{"train_examples": 45211, "encoder_isotropic": false, "encoder_norm": "rmsnorm", "decoder_layers": 8, "decoder_cross_attention_every": 2, "adamw_lr_other_params": 0.0014, "lr_schedule": "wsd"}
Rows from block 5 of the image encoder of a small image captioner, named by matrix and row number. Rows with one number belong to one neuron. Each number is 128 + 24 x the weight over its row's rms, rounded and kept within 0 to 255. All counts start at 0. After the name is the row's rms in percent of the matrix's.
Before each neuron's rows are labels from the 100 images, of 14848, where the neuron reaches its highest value: "strongest on" is what is common among them. Only what is clearly more common there than usual is listed. The data: photos of plants and fungi (iNaturalist).
# fc1: MLP up (encoder.blocks.5.mlp.fc1.weight, 768x128), inputs 0-127
# fc2: MLP down (encoder.blocks.5.mlp.fc2.weight, 128x768, transposed), outputs 0-127

strongest on: order Lamiales
fc1.358 103 [143 139 115 108 169 134 135 134  86 142 135 126 146  85 128 124 132 105 125 147 147 143 121 136 113 130  91 137 158 138 112 181 123 152 118 114 109 133 114  97 111 127 121 112 145 151 131 139 186 123 145 147  99 144 156 137 130 123 119 114 146 152 127 124  96 126 140 106 141 145 118 150 149 139 113 118 162 168 107 166 116  94  93 102 103 145 125 165 118 146 136 168 137 137 113 128 151 156  84 162  99 140 103 104 139 119  99  54 124 165  98 112 193 118  87 157 116 146 112 169 114  69 101  90 106 104 125 129]
fc2.358 088 [140 151  95 110 103  70 129 155  58 101 142 103 149 104 156 125 154 151 123 159 122 155 144 123 109 113 145 143 100 134 123 122 119 157 126 150 107 155 106  98 165 102  94  88  93 127 105 125 127 110 157 102 120 114 163 165 159 114 115 142 148  99 132 117 110 132 157 147 132 123 146 163 115 164 102 112 120 130 177 146 166  93  82 124 159 129 150 119 147 144 155 137 176 156 123 100 112 136 116 112  98 104 114 114 161 119 133 148 163 158 117 106 105 101 119 167 135 126 154  96 153 130 165 131 133 143 167 136]

strongest on: order Caryophyllales
fc1.365 097 [109 101 137 104  90 144 152 131 120 151 124 112 118 136  99 101 128 164 183 159 140 122 108 113 121 112 122 130 110 141 124  98 154 140  64 152 129 160 148 138 118 142 154 116 157 131 104 108 128 165  93 148 150 144 154 159 119 145 148 153  95 141 131 112 183  91 166 137 104  91 149 113 148  99 148 109 128 110  79 135 105 102 146 182 156 131 121 100 164 109  92 123 130 141 118 121 141 139 144 142 102 180 144 112 149 103 138 120 130 118 153  74 115 128 120 188 118 117 141 126 102 164 134 123 153 155 144 157]
fc2.365 097 [104 114 147 157 160 122 100 103 116 117 137 144 105 131 108 122 121 167 152 115 157 125 133 120 122  92 107 138 151 124 132 135 105 103 161 150 123 155 124  95 124 108 172  86 105  74 142 124 133 121 149 171 160  98  93 120 133 131 108 203 133 123  73 140 115 101  95 128  98 175 141 116 157 145 159 142 141 159 181 183 154 117 105 145 112 122 142 105 114 126 121 118 119 112 137  84 122 177 113 153 136 137 102 165 156 133 101 104 120 109 137 120 141 126 106 154  97 123  91 174 137 128 111 146 140 123 133 126]

strongest on: class: Liliopsida; order Asparagales; family: Asparagaceae
fc1.298 107 [131  95 122 134 161 111 154 109 131 165 123  47 120  69 124 127 121  74 140 166  88 125 144 126 104 128 138 133 113 124 116 118  97 139  96 144  90 147 127 109 113 129 156 124  72 123 126 125 138 133 117 102 120 115 131 132 109 170  90 143 125  89  63 158 108  97 125 130 128  97 120 163 153 113 154 104 154  78 100 121 148 135  97 110 171  87 105 106  98  86 142 149 149 141 149 127 110 131 131 167 144 113 100  92 150 129 161 136 105 115 110 129 124 105 142 112 151 123 125 148 135 116 101 129 145 116 120 128]
fc2.298 098 [115 110 127 121 123 162 120 125 139 115  96 144 168 121 145 131 100 129 124  99 117 106 113  87 102 107 113 115 136 119 119 130 138 119 126 148 188 143 140 145 141 121 114 145 142 106 102 128 141 121 116 123 157 134 159 101 138 141 102 140 121  96 204 139 142  92  87 109 128 167 173 105 119 130 132 166 156 151 149 137 180  88 145 159  86 127 112 124 113 173 119 144  97 161 123 169 162 144 158 134  90 158 105 144 114 144  97 143 128 121  68  92 131 108 116 150 135 108 126 121 111 132  90  99 118  75 151 124]

strongest on: family: Asteraceae
fc1.243 098 [ 91 126 105 133 144 134 136 171 145 130 167 147 115  95 164 122 118 158 103 118 154 157 141 138 114 163 123 141 138 103 132 138 151 140 152  84 143 118 152 106 172 146 176  95 121 134 118  86 135 137 125 127 104 164  94 142 132 117 109 193 133 129 136 160 126 154 157 145 118 130 193 106 109 120 135 104 123 128 110 150  81  98 152  96 154 116 111 146 114 127 184 139 114 150 134  85 124 145  90 102 128 112 150  88  92 141 105 164  68 123 135 108 130 126 107 107 114 141 110 147 145 119 154 107 112 146 139 150]
fc2.243 099 [137 109 140 117 125 119 166 148 123 140 121 118  97 116  86 161  90 137  78 133 122 153 139  96 112 201 117 144 134 142 183 108 140 157 122 104 132 159 111 131 179  77 140 113 122 129 145 124 108 169 127 137 148 119 136 137 137 123 174 140 149 169 190 148 117 120 148 130 120 133 116 123 125 143 131 135 101 138  84 101  93 152 165 111  86 121 147  92 109 126 170 141 128 148 148 123 112 121 102 159 109 111 164 151 121 142 138 109 149 117 179 130 136 126 137 155  83 137 105 150 171 107 151 129 145 152 112 133]

strongest on: order Lamiales
fc1.150 102 [122 150 118 128 145 158 126 136 121 120 141 138  90 168 123 128 131  98 142 124 119 126 143 147 140 139 138 143 102 159 128 106 190 135 135 134 151 104 129 125 133 129 155  91 165 134 147 147 143 134 132 145 159 137  98 115 106  75 142 115 126  83  73 101 116 118 124 122 105 147 147 119 140 124 122 112 126  98 122 125 115 130  85 138 108 120 145 136 109 113 125 108 101 147  97  96 121 119 111  73 109 137  80  95 131  86 149 138  98 154 179 103  66 126 144 116 100 123 115 101 102 198  75 149  80 157 124 133]
fc2.150 096 [123 117 109 123 151 136 131 112  79 138  71 127 142  79  97 114 143 108 150 157 129 136 139 132 119 111 115 148 126 154 153  87  97  84 159 125 149 147 156 139 154 139 118 106 127 123 139 152 114  97 138 156 125 106 159 131 177 138 136 139 127 159 108 138 128  92 104 130 159  98  96 165 172 106  62 125 174 124 151 135 121 159 123 165  95 162  69 127 129 139 143 124 120  95 129 132 111 119 184 113  88 162 131 131 108 145 126 133 124 137 147 135 123  97 118 112 142  89 130 154 171  89 113 141 134 151 106 131]

strongest on: order Asterales
fc1.539 107 [122 117 133 145 126 155 116  91 113 122 134 134 110 143 153 102  84 156 153 162 128 110 132 144 124 147 162 112 124 121 206 170 139  89 130 134 154 127  91 129 106 159 150 132 116 121  88 174 127 126  89 152 174 149 125  93 164 153 138  91  92 137  98 125 106 124 137 101 166 127 166 157 104 159 165 116 138 134 114 155 103 122 131 100 128 129 120 117  96 132 148 123 129 165 113 116 114  84  97 151 148  90  91 139 133  98 150 122 142 111 101 141 162 154 129 143 150 123  93 106 110 146 175 124 141 157 137 101]
fc2.539 102 [112 142 120 143  96 126 150 133 132 143 110 136 132 151 119 126 144 168 176 108 143 124  84 121 119 126 137 109 119 165 120 197 128 123 144 160 131 134 132 117 153 170 114 138 149 106 116 118 114 143 139  63 122 154 116 166 104 154 104 143 150 121 110  97  96 115 129 104 152 125 138 176 147 110 115 137 154 140 117  95 101 111 114 169 124 121 166 162 104 114  94 131 103 135 101  82 146 101  86  68 138 142  97 125  99 118 123 162 114 140 146 110 140 105 153 142 108  93 124 132 119 158  50 134 148 147 116 118]

strongest on: order Asterales; family: Asteraceae
fc1.94 094 [113 131 156 129 123 133 123 116 113 157 140 179 106 104 102 138 113 105 124 102  95 156 134 123 124 184 116 156 112 106 163 147 132 191 142 136 100  96  86 110 150 122 115 109 150 133 133 156 119 127 109 138 183 112  99 156 150 116 133 176 111 135 134 139 134 140 133 128 155 159  93  95 106 145 118  85  77 105 123  94 123 139 121 141 129 135 139 127 123 121 151 177 121 142 140 131  98  75 105  95 134  97 184 140 153 115  85 102 121 128 139 127  88 127 149 149  99  59 114 152 128 137 122 130 132 124 128 149]
fc2.94 097 [104 157 162 156 140 118 139  99 158 132 161 130 149 107 153 130 175 123 129 127 133 156 175 111 154 133 175 153 141 132 117 139 121 137 131 136 117 113  82 115 164 120 157 118 152 135 127 119 143 132 124 115 137 105 155 168 121 152 128 120 152 134 120 150 140  80 141 131 150 114  99 114 154 167 137 194 130 142 136  97 112 129 142 123 158 124 101 183 139 194 133 162 128 135 147 107 136 150 104  99 143 104  97  94 103 140 113 153 104 151 162 184 143 150 127  92  87 112 160  98 162 140 148 161 120 120 145 137]

strongest on: kingdom Fungi; phylum Basidiomycota; class Agaricomycetes
fc1.183 103 [131 139 104 108 173 148 122 127  93 127 142 117  92 124  99 153 138 145 146 129 142 170 160 134 128 165 113 131 106 162 128 163  84 120 157 156 126 179 122 147  99  90 152 103 109 122 162 109 138 147 104 165 115 125  97 105 142 144  91 124 123 147 142 159 131  95  98 137 147 125 114 158  83 148 136 151 139 122 156 140 139 160 122  87 111 127 159  93 108  96 100 143 165 124 102 179 110 112 154  98 132 176 135 107 142 157 101 124 140 151 129 146 115 116 148 118 145 155 133 145 134 120  64  97 126  77 137 145]
fc2.183 103 [178 108 162 138 121 129 172 154 120 117 153  86 109 162 158 171 112 106 111 134 126 135 104 147 162 121  86 170 137 136 139 159 140 115 104 117 144 113 138  94 119 106 124 136 146 145 121 150 160 120 130  83 165 109 168 167 127 103 129 145  92 169 144 147  98  82 120 108 127 120 160 127 117 129 146 144 130 123 166 128 123 179 180 143 133 105 190 130 118 149 136 135 118 155 108 139  86 128 154 130 104 100 146 113 157 176 119 155  93 117 146 142 101 114 114 123 140 139 129 126 154  83  99 121 142 116 141 110]

strongest on: order Caryophyllales; family: Cactaceae
fc1.397 102 [115 143 137 143 150  90 148 107 134 171 171 124 135 136 157 135 101 112 134 157 151 161 172 132 117  89 114 137 128 123 115 101 108 147 185 127 107 135 126 132 118 135  97 103 143 110 117 108 159 119  99 150 114 125  78 128 195 138 115 153 132 144 117 137 100 150  98 132 151 133 129 113 131 102 114 118 126  68 136  89 124 162 144 123 151 107 131 126 155 160 125 112 129  92 142  90  62 141 110 141 144 138  83 108 118 113 164  94 113  95 133 104 129 160 114 142 125 155 147  85 134 136 171 124  89 152 112 167]
fc2.397 095 [ 92 122 153 166 122  80 118 123 142 144 117 125 111  89 135  79 148  95  80 113 143 164  74 146 104 115 177  86 124 100 102 133 130 112 169 155 115 159 145 148 145 138 162 169 123 118 103 108 118  96 148 120 138 147 134 106  56 155 102 128 127 131 155 125 113 143 123 142 107 136 144 156 131 149 115 121 141 134 143 134 111 159  89 103  99 156 130 169 148 125 101 156 121 124 118  88 123 131 132 170 138 118 151 103 129 153 116 139 141 129 152 139 107 122 136 145 120 119 191 155 110 171 103 112 120 157 150 115]

strongest on: class: Liliopsida; order Asparagales; family: Asparagaceae
fc1.6 110 [119 132 137 142 135 118 162  86  99 129 116 122 124 156 110 161 123 109 159 120  90 124 154 185 118 129 177 122 154 143 155 152 139  77 120 110 123 123  96  76  59 120 131 107 197 125 132  89 145 134 149 130 160 107 156 150 119 146 129 116  92  92 135 117 106 101 125 144 135 117 135 120 117 124 117 155 117 152  96 150 135 148  87 122 127 129 150 127 180  99 146 135 137 135 150 162 108 162 105 116 143 149 159 136 111 102 108 142 106 133 108 101  95 138  93 151 147 159 114 148 128  84  95 120 156 131  95 117]
fc2.6 111 [134  87 131 104 142 149 112  82  98 118 138 147 119  86 110 175 116 156  75 139 121 149 111  95 148 103 118 161 116 110  91 121 140 107 170 102 144  97  96 134 126 114 131 122 128  98 106 103 178 149 127 103 111 165 124 107 127  89 145 128 122 155 117 163  82  74 110 126  86 130 127 118 119  69 116 115 140 109 174 151 142 133  91 129 111  97 106 127 100 116 124 139 155 131 144 118  81 145 138 132  97 127 123 108 153 133 136 123 161 157 126 104 127 133  97 114 147 145 122 148 122 114 146 143  99 169 184 131]

strongest on: order Caryophyllales; family: Cactaceae
fc1.676 098 [142 114 115 144 139 144 140 106 127  95 138 113  83 140 111 150 120 156 125 116 149 126 111 155  96 108 118 165 149 147 105 138 102 125  94 137 153 132  85 139 116 143 146 109 122 139 124 104 134 100 167 117 148  66 140 128 147 151 155 139 109 157  99 134 163  82 134  97 112 136 200 116 126 176 165  86 154 157 117 123 123 128 114 134 134 139 113  81 113 150 153 114 125  90 128  81  94 136 129 119 136 128 127 142 108 104 149 158 126 117  80  97 123 110 153 115 173 143 163 131 147 173  92 164 123 166 115 133]
fc2.676 096 [ 99 117 128 120 151 125 115 130 144  82  78 136 130 142 141 160 123 120 114  59 135 115 127 117 130 122 130 125 150 139 149 127 119 131 130 120 135 116 124 171 136 138 137 169 156 105  97 134 123 157 128 139 114 108 133 192  81  86 134 177 134 129 181 147 133 123 186 120 129 137 102 156  92  81 104 152 170 127 134 114 123 127 149 129 114 130 122 135 182 139 109 128 101 113 125 128 142  99 165  86 122 124 102  82 139 116 105 147 114 133 161 111  78 135 135 127 146 163 108 159 110 187 136 148 149 131 155 142]

strongest on: class Liliopsida
fc1.369 098 [154  76 159 114 132 169 151  97  95 118 129 130 130 133 145 140 161 120 154 142 116 111 193 126 130 116 150 113 132 134 114 120 182 117 112 125 125 145 149 124 134 116 158 114 149 112 129 127 131 122 143  94 136 134 136 113 135 170 111 106 130 146 101 143  87 104  93 120 208 117  97 153 138 153  86 119 168 126 145 123 120 132 137 144 124 148 129 135 137 101 129  81  72 117 124 136 130 164 128 119 165 150 122 108 133  76 100  99 110 144 102 163 155 150 158 129 107 207 152 113 102 134 145 122 129 123 124 130]
fc2.369 103 [128 145 124 119 159 157 160 131 113 106 136 101 122 105  97 137 126 160 139 123 157 149  87 175 119 136  76 166 170 136  80 140 135  93 114 110 122  80 145 108 113 128 143 101 125 138 134 140 169 123 108  88 160 137 148 129 138 150 117 134 115 162 135 134 151 122  84  88 114 123 137 153 161 160 180  87 109 132 130 112  52 105 139  98 151 125 112 117 109 162 117 173 131 162 106  90 109 111 154 160 121 158 133 134  98 110 122 123 110 129 130 141 112  99 117 127  90 139  99 111 142 112 127 148 115  90 133 139]

strongest on: order Asterales; family: Asteraceae
fc1.297 108 [104 112 149 127  92 143 128 166 152 125 139 135 141 133  97 114 161 145 144 127 127 133 141 114  79 146 152  88 145 102 153 167 130  82 131 110 153 140 150 146 149 162 151 125 111 134  83 128 128 147 114 143 120 134 118 161 145 106 102 170 119 112 136 172 113 110 152 113 131 125 146 175 122  83 122  99 135 134 157 113 129  90 156 106 147 119 140 113 155 140 112  98 120 103 121 146 110 123 133 154 118 144 102 105  98  59  55 173 167 150 143 131 148 109 155  91 141 146 125 140 119 112  97 127 142 106  70 134]
fc2.297 104 [115 178 131 180 133 138 122 149 138 122 148 148 124 130 122 162 159 151 103 131 129 136 142 107  91  98 151 125 126 127 119 118 120  92 106 115  68 135 114 106  80 104 116 126 144 179 102 108 163 114 125 147 137 163 163 125 148 112 141 107  87 154 120 139 127 164 138 122 126 152 184 135 136 129 128 155  77  93 128  98 162 102 126 135 125 101 157  95  88 133 112 113 121 131  90 121 148 150  79 134  74 107 130  89 137  90 158 140 126 162 142 131 104 115 149 126 180 118 110 118 141 106 100 143 108 150 143 111]

strongest on: class Liliopsida
fc1.560 101 [113 102 136 136 140  95  98 124 129 126 123 144 113 109 137 183 124 132 192 152 150 124 132 141 133 121 129 123 144 156 134 133 179 159 140 169 155  74 134 155 133 100 176  79 134  93 110 128 129 104 151  86 147 119 159  96 101 126 157 116 156 105 100 113 156 132 195 123  89 140 130 109 103 105 120 144  89 136 108 107 132  92 151 134  94 147 107 112 154 114 130 104 144 119 118 183 166 140 150  99 142  92 129 119 117 127 141 132 101 154 132 118 123 152 116  85 136 108 151 127 128  98 155 136 132 138 160  99]
fc2.560 097 [105 127 131 145 112 109 163 126  78 141 121 123 136 128  98 160 104 147 137 129 153 132 122 194 131 110 143 108 129 126 110 118 131 106 105 144 177  82 126 162 173 161 152 117 114 142 130 145 116 162 106 105  83 160 143 158 142 133 141 127 132 146 128 149 137 109 145  94 119 153 117 119  92 103 121 153 166 100 146 140 110  92 107 114 114 109 154 125  97 115 142 146 101 154 182 127 202 123 144 158 134 177 143 121  98 137 112 151 132 152 142 134 132 123 102 143 158  99 151 178 164  82 133 124 101 115 128 134]

strongest on: order Caryophyllales; family: Cactaceae
fc1.310 093 [140  94  81 126  96 116 118 132  77 121 141 122 119 151 160 161 134 117 184 114 135 154 150 136 120 154 117  92 147 149 163 116 118 185 117 125 109 131 151 108 135 140 115  93 191 167 118 117 116 155 128 104 122 168 158 168 134 107 112 129 134 136 151 148 124  88 118 118 112 103 123 114 131 142 134 109 149 139 134 158 118 125  85 162 129 119 128  95 133 120 119 160 138 107 141 127 110 119 145 127 129 169  88 140  99 139 133 157 178 131 173 152  95 170 120 167 130 129 130 150 162 115 173 164 182 111 135 131]
fc2.310 095 [147 144 158 159 130 108  96  86 141 148  91 153 132 168  80 115 151 149 134 119 167 125 101 152 135 105 101 164 125 129 159  89 154  51 132 137  84  73 120 122  94 131 149 131 121 119 109 146 161 142 117 144 124 116 160 123 128 118 121  87 143 135 175 154 162 104 111 122 145 121 141 126 117 157 134 133 121  99 113 123 107 119 113 150 135 121 169 104 149 146 175 111  89 126 122 119 146 132 140 114 173 152 120  84 158 118 110 154 120 123 134 103 128 152  94 125 107 104 126 106 107 180 134 104  87 120 124 148]

strongest on: family: Asteraceae
fc1.87 103 [ 91 103 129 126 117 142 138 118 144 106 139 149 159  84 161 111 173 131 128 111 156 134 145 122 147  78 120 158  63 129 143 128 122 130 125 157 107  96 111 122 128 112 134 112  77 141  76 109 162 131 136  92 155 121 103 172 115 137 139 154 122 151 132 135 102 137  81 146 109  89  89  85 124 137 146 114 169 107 109 155 155 139 114 118 118  92  95 130 159 126 144 167 128 106 152 131 141 160 129 151 127 119 120 126 155 149  88 126 109 101 131 133 127  79  99 164 138 115  95  90  83 117 132 134 159  98 126 118]
fc2.87 098 [102 149 149 144 132 142 128 141 107 148 170 124  82 141 100 129 155 135 134  93 137 104 151 121 133 113 131 106 139 143 124 147 129 116 113 112 133  86 111 130 140 116 131 123 158 138 147 132 189 104 127 125 148 162 102 158 155 144 165 100 151 141 119  87 130 146 181 131 100 181 150 131 132 160 148 133 161 119  86 124 160 130 154 123 136 125 128 130 150 148 131 129 149 148 164 133 134 130 108  97 148 128 129 142 165 118 172 118 150  89  96  61  80 160 171 102 154 117 117 154 170 120 102 173 154 101 156 139]

strongest on: kingdom Fungi; class Agaricomycetes; phylum Basidiomycota
fc1.305 103 [108  96 107 119 158 112 129 107 120 150 142 102 124 111 132 152  88 148 127 121 129 148 147 112 119 153 123  88 150 108 100 135 115 115 159 113 132 123 137 136 143  91 132 138 185 122 188 150 129 117 115 136 161  92 112 163 128 162 135 155 137 178 140 130 113 127 111 190 133 130 155 155 122 124 150 149 143 125 109 141 140 167 107  87 152 128 155 143  92  64 103 127 161  54 130  77 123 126 134 129 121 161 121 122 113 146 110 131 121 163 130 104 135 135 111 144 109 142 125 123 127 123  78  71 139  91 121 111]
fc2.305 098 [132 170 148 138 124 100 156 136 129  56 125  89 101 116  66 153 138 124 138 119 106 124 162  99 135 177 121 173 109 142 158 156 124 105  88  96 124 109 166  79 142 124 154 110 169 131 147 138 110 157 134 129 136 124 145  98 106 126 152 121 158 152 102 129 143 125 130  93 151 103 116 100  98 125 121  97 179 144 160 161 135 117 158 134 125 125 149 121 114 118 161  96 156 121 122 143 169 118 153 117 121 139 109 124 137 173 142 147 145 165 177 145 111 162 111 115 107 131 121 112 105 114 101 160 127 136 128 101]

strongest on: kingdom Fungi
fc1.81 103 [128 136 141 158 102 141 119 122 146 180 133  98 140 141 118 141 105 120 115 139 102 130 124  78 134 112 128 137 122 122 145 109  80 112 129 106 145 145 152 121 150 132 129 129 115 109 172 117 132  83 121  92 109 102 196 138 120 101 145 159 105 140 122 132  95  96 151 158 134  91 178 153 143 165 129 106 108 137 110 132 112 126 138 124  97 125 171 138  99 178 108 111 107 102 108 148 101 161 157 145 136 171 124 141 101  94 151 123 123 153 132 113 159  82 129 140 122 102 124 191 112 102 176 143 162 110  97 110]
fc2.81 106 [170 143  94 186 138 131 123 154 133 103 147 137 115 166 114 148 116 153 125 112 115 112 114 119 120 117 166 148 103 170 134  94 121  70 132 142 133 118 144 144 130 104 126 173 117 160 159 170 122  65 158 128 115 113 164 100 138 148 142 127 149 114 127  97 163 115 123 129 124 135  90 143 102 113 134 107 119 113 140 187 134 156 149 116  95 118 119 112 133 121  77 109 147 143 105 107 122 139 127 108 117 126 151 116 121 124 109 125 198 163 144 165 170 120 131 121 164  83 152 142  82 108 156 118 138 125 113 127]

strongest on: kingdom Fungi
fc1.72 105 [146 135 125  79 157 139 116 156  96 124 158 210  76 100 116 139  91 127  86 124 100 148 144 163 132 156 168 124 114 145 136 110  98 134 135 142 162 108 189 128 103 126 150 151 124  90 138 152 117 165  91 134 130  87 122 123 128 119 153 154 109 186 130 119 116 129 131 110 145 111 155 132 134 131 104 102 113 100 136 166 117 149 119 161 152 126 154 152 150 104  95 136 161  97 126 157 133 129 128 107 161 149 140 104 146 150  97 142 100 148 139 140 169 145 129 128 124 127 166 134 124 154 144 144 164 115 159 142]
fc2.72 104 [120 126 147 128 128  56 127 124 146  87 154 122 111 121 143 125 163  98 120 145 158 106 135 142 104 162  98 139 162 157 130 140 147 117 122 111 141 146 113 158 107 165 149 135 115 142 152 142 107 144 169 101  89 138 174 125  99 129 143 138 132 110  68  96 132 128 129 167  82 109 140 152 111  92 108 142 101 136 133 148 159 189 148 131 143  87 130 119  83 118 147 137 155 131 150 114  87 121 171 127 185 136 104 104 112 148 119 140 150 123 156 126 156 108 139 117 144 134 114 129 100 129 113 110  82 155 125  90]

strongest on: family: Asteraceae
fc1.528 101 [156 113 119 146 136 126 156 104 150 131 127 137  99 110 144 155 104 142 136 146 130 119 140  96 142 122 147 179 147 116 160 149 137 115 124 124 103 160 135 131 162 134  83 128 177  92 167 120 138 128  79 139 152 131 155 136 130  94 146 146 132 102 166  95 138 117 105 131 141 102 110 168 155 120 117  77  94 165 150  76  83 129 122 138 145 144 161 114 115 163 146 128 103 130  96  68 119 109 127 108 151 133 155  86 156 124 140 124 118 106 164 142 118 145  77 143 123  91 148 135 139  78 141 129 120 115  96  90]
fc2.528 107 [ 91 124 160 124 147 140 158 129 128 171 131 102 100 146  74 122 122 103 138 124 154  92 153 157 112 156 156 143  98 157 148 112 136 129 139 151 139 109 104 103 109 137 100 121  78 121 133  83 121 113 151 141 135 113 112  99 115 156  93 106 137 165 124 129 111 163 106 193 181 113 132 148 136 122 144 140 158 130 111 151 133 111 117 132 120 152 143 119 119 107 138 109 106 127 175 158 140 143 122  99 154 118 150 162  93 135 125 143 118  91 150 119  93 207 129 160 147 155 101  82 153 138 156 136 130 108 141 111]

strongest on: order Caryophyllales; family: Cactaceae; text has "cactus"
fc1.311 101 [135 174 137 142 138 104  94  80 108 126 132 106  96 105 137 159  74 133 143 143 128 141 126 127 123 129 135 100 141 137 131 150 105 149 138 141 115 160  96 101  84 159 151  97 137 149 119  92  97 120 112 102 135 125 124 159 157 128 133 146 137 101  52 119 135 104 145 111 142 139 106 133 105 159  97 116 112 151  91 132 131 174 183 115 196 126 143 126 133 121  72 100 115 129 131 173 128 136 108 138 168 104 155 122 118 117 141 132 110 150 129 114 110 135 174 114 128 130 114 137 138 111 128 136 175 161  94  96]
fc2.311 096 [121 143 148 112 148 110  94 114 144 113 117  82  94 172 126 173 136 187 129 154 109 158  69 139 135 155  87 144 126 118 132 169 144 124 140 174 137  59 147 141 157 140 143 137 150 104 126 112 141 152 106 127  93 174 128 128 127 171 128  95 148 134 131 128 135 127 110  84 136 116 165  86 115 134 121 133 141  93 173  98 143 126 144 119 142 116 132 120 127 164 119 159 110 145  89 118 100 149 117 140 143 157 111 166 140 149 140 128 111 179 139 138 146 156 156 146 155 140  99 136 116 115 171 124 128 136 133 156]

strongest on: class Liliopsida
fc1.319 100 [103 102 166 129 129 162 148 136 149 104 144 141  79 122 122 166 141 102 151 134 119 107 111 181 112 155 156 113 123 171 111 137 128 133 120 146 149 105 163 144 141  87 154 132 132 144 159  82 108 167 163 134 116 101 119 127 140 132 146 111 131 126  93 144 120 119 100 114 143 179 114 124 131 158 120 107 127 134 142 135  76 137 110  98 111 178 120  91  78  92 129 132  76  89 130 166 145 148 106  98 150 123 123 133 110 134 159 126 107 146 142 149 155 177 141 128 153  92 137 113  97 128 163 172 116 127 125 100]
fc2.319 102 [135 154  98  77 118 131 148 117 123 150 118 110 106 136  79 135 101 135 150 120 133 110 114 120 128 105 104 118 129 107 134 176 156 135  96 119 106 142  96 149 111 109 112  66 113 132 142 107 167 128 132 112 137 106 181  71 148 106 120  84 135 132  89 120 159 112 134 153 112 130  89 131 105  73 119 125 125 133 101 127 170 111 111 100 158 157 154  95 100 137 120 152  71 122 116  94 145 155 151 138  93 131 150 139  95  79 138 121 138 107 115 115 146 140 119 145 150  99 139 171 119 146 118 104 167 123 108 112]

strongest on: family: Asteraceae
fc1.672 101 [165 136 116 110  80 126 135  88 153 163 153 103 119 153 139 110 154  97 117 142 134 131  91 131 167  69 118  97 126 122 106 106 131  87 146 137 142  99  80  82 149 176 130 130 130 126 140 153  76 141 156  76 127 118 149 152 159  92 127 147 130 105 135 102 137 124 109 179 119 127 154 161  72 164 117 143  79 195 108 124 147 155 128 120 173 133 133 107 113 137 154  95 144 163 135 105 133 126 126 136 128 138 143 146 149 129  97 104 116 133 130 118 138 125 117 140 141 147 147 126 145 154 107 120 135 126 125 122]
fc2.672 088 [152 117 146 110 102 137 152 125 100 109 155 160 105 117 141 137  94 138 124  83 133 123 131  80 115  98 149 124 149 181 187 109  89  75  68 134 131 163 116 126  97 117 132 116  94 130 141 149 143  84  89 159 135 102 104 139 174 113  79 123 130 145 148 105  89 117 132 111 161 152 125 129 127  81 156 119 126 165 113 167 128 120 123 133 118 102 119 156 109 141 112 131  79 128 143 158 144 127 114 122 145 157 109 112 135 126  99 139 139 133 117 108 119 157 135 126 143 128 180 142  97 130 161 106  92 130 138 101]

strongest on: order Asterales; family: Asteraceae
fc1.610 094 [119 141 113 141 151 143 133 168 133 124 147  96 141  65 132 148  88  86 130 144  76 133 128  91 169 135 175 119 152 158  96  99 116 148 142 153 153  99 157 113 147  59 130 128 117 132 130 134  97 119 118 125 132 124  86 100 102 139 126 100 124  96 122 132 156 117  48 108 134 100 104 131 118 122 107 132 119 160  99 122 179 112 136 139 133 143 146 146 131 118  78 107 120 154  92 116 107 156 103 150 113 145 159 138 118 130  94 128 108 120 118 117 118 147 130 154  95 125 140 149  94 151 105 109  90 133 114 103]
fc2.610 099 [132 119 104 111 110 104 101 115 153 128 141 133 136 115  68 172 148 112 126  83 154 153 118 118  92 107 140  97 136 145 122 113 134  94 170 124 156 157  78 108 153  89 157 147 124  98 151 140  78 114 100  66 164 115 126 138 133 145 129 149 159  82  99 186 160 132 119 113 141 119 103 119 123 135 149 147 119 131 104 127 121  90 136 143  94 101 110 101 112 139 147 110 163 135  96 132  98 104 103 135 120 159 170 108 112 113 170  98 128 123 108  83 110 135 143 158 127 119 153 121 140 130 141 138  94 131 110 141]

strongest on: order Asterales; family: Asteraceae
fc1.317 096 [ 95 136  99 174 154  93 115  96 114 137 142 118 137  71 145 130 126 142 143 139 119 169 100 135 131 134 152 159 115 148  98 150 127 153 121 161  98  98 145 109 142 152 144  91 134 162 117 131 140 149 113 117 136 117 109  97 113 113 133  81  97 142 132 159 105 149  82  85  84 137 136 122 138 128 120 133 149 129  94  97 125 118 118 163 135  98 141  91 129 117  88 141 108 112 149 123 154  89 128 117 152 115 115 153 118 142 133  75 148 114 144  81  92 147 126  61 129 104 100  95  90 104 145 107 110  85 122 134]
fc2.317 092 [116 155 119 184 113 112 129 143 118 156 141 177  80 106 131  76 140 159 118 126 168  89 125 167 109 150 108 122 124 132 127 123 125 140 119 102 126 146  99 167 142 130 117 170 138 164 119 152 147 133  99  98 122 139 103 129 108 153 115  88  99 145  86 121 159 118 156 142 108 108  99 126 129 131 119 180 141 141  93  91 148 196 158 102 118 100 129 119 156 127 121 130 110 117 138 156 122 152 112 103 120 134 151 115 164 103 182 102 128 155 131 110 100 121 129 134 108 141 114 107  78 103 170 142 121 103 150 121]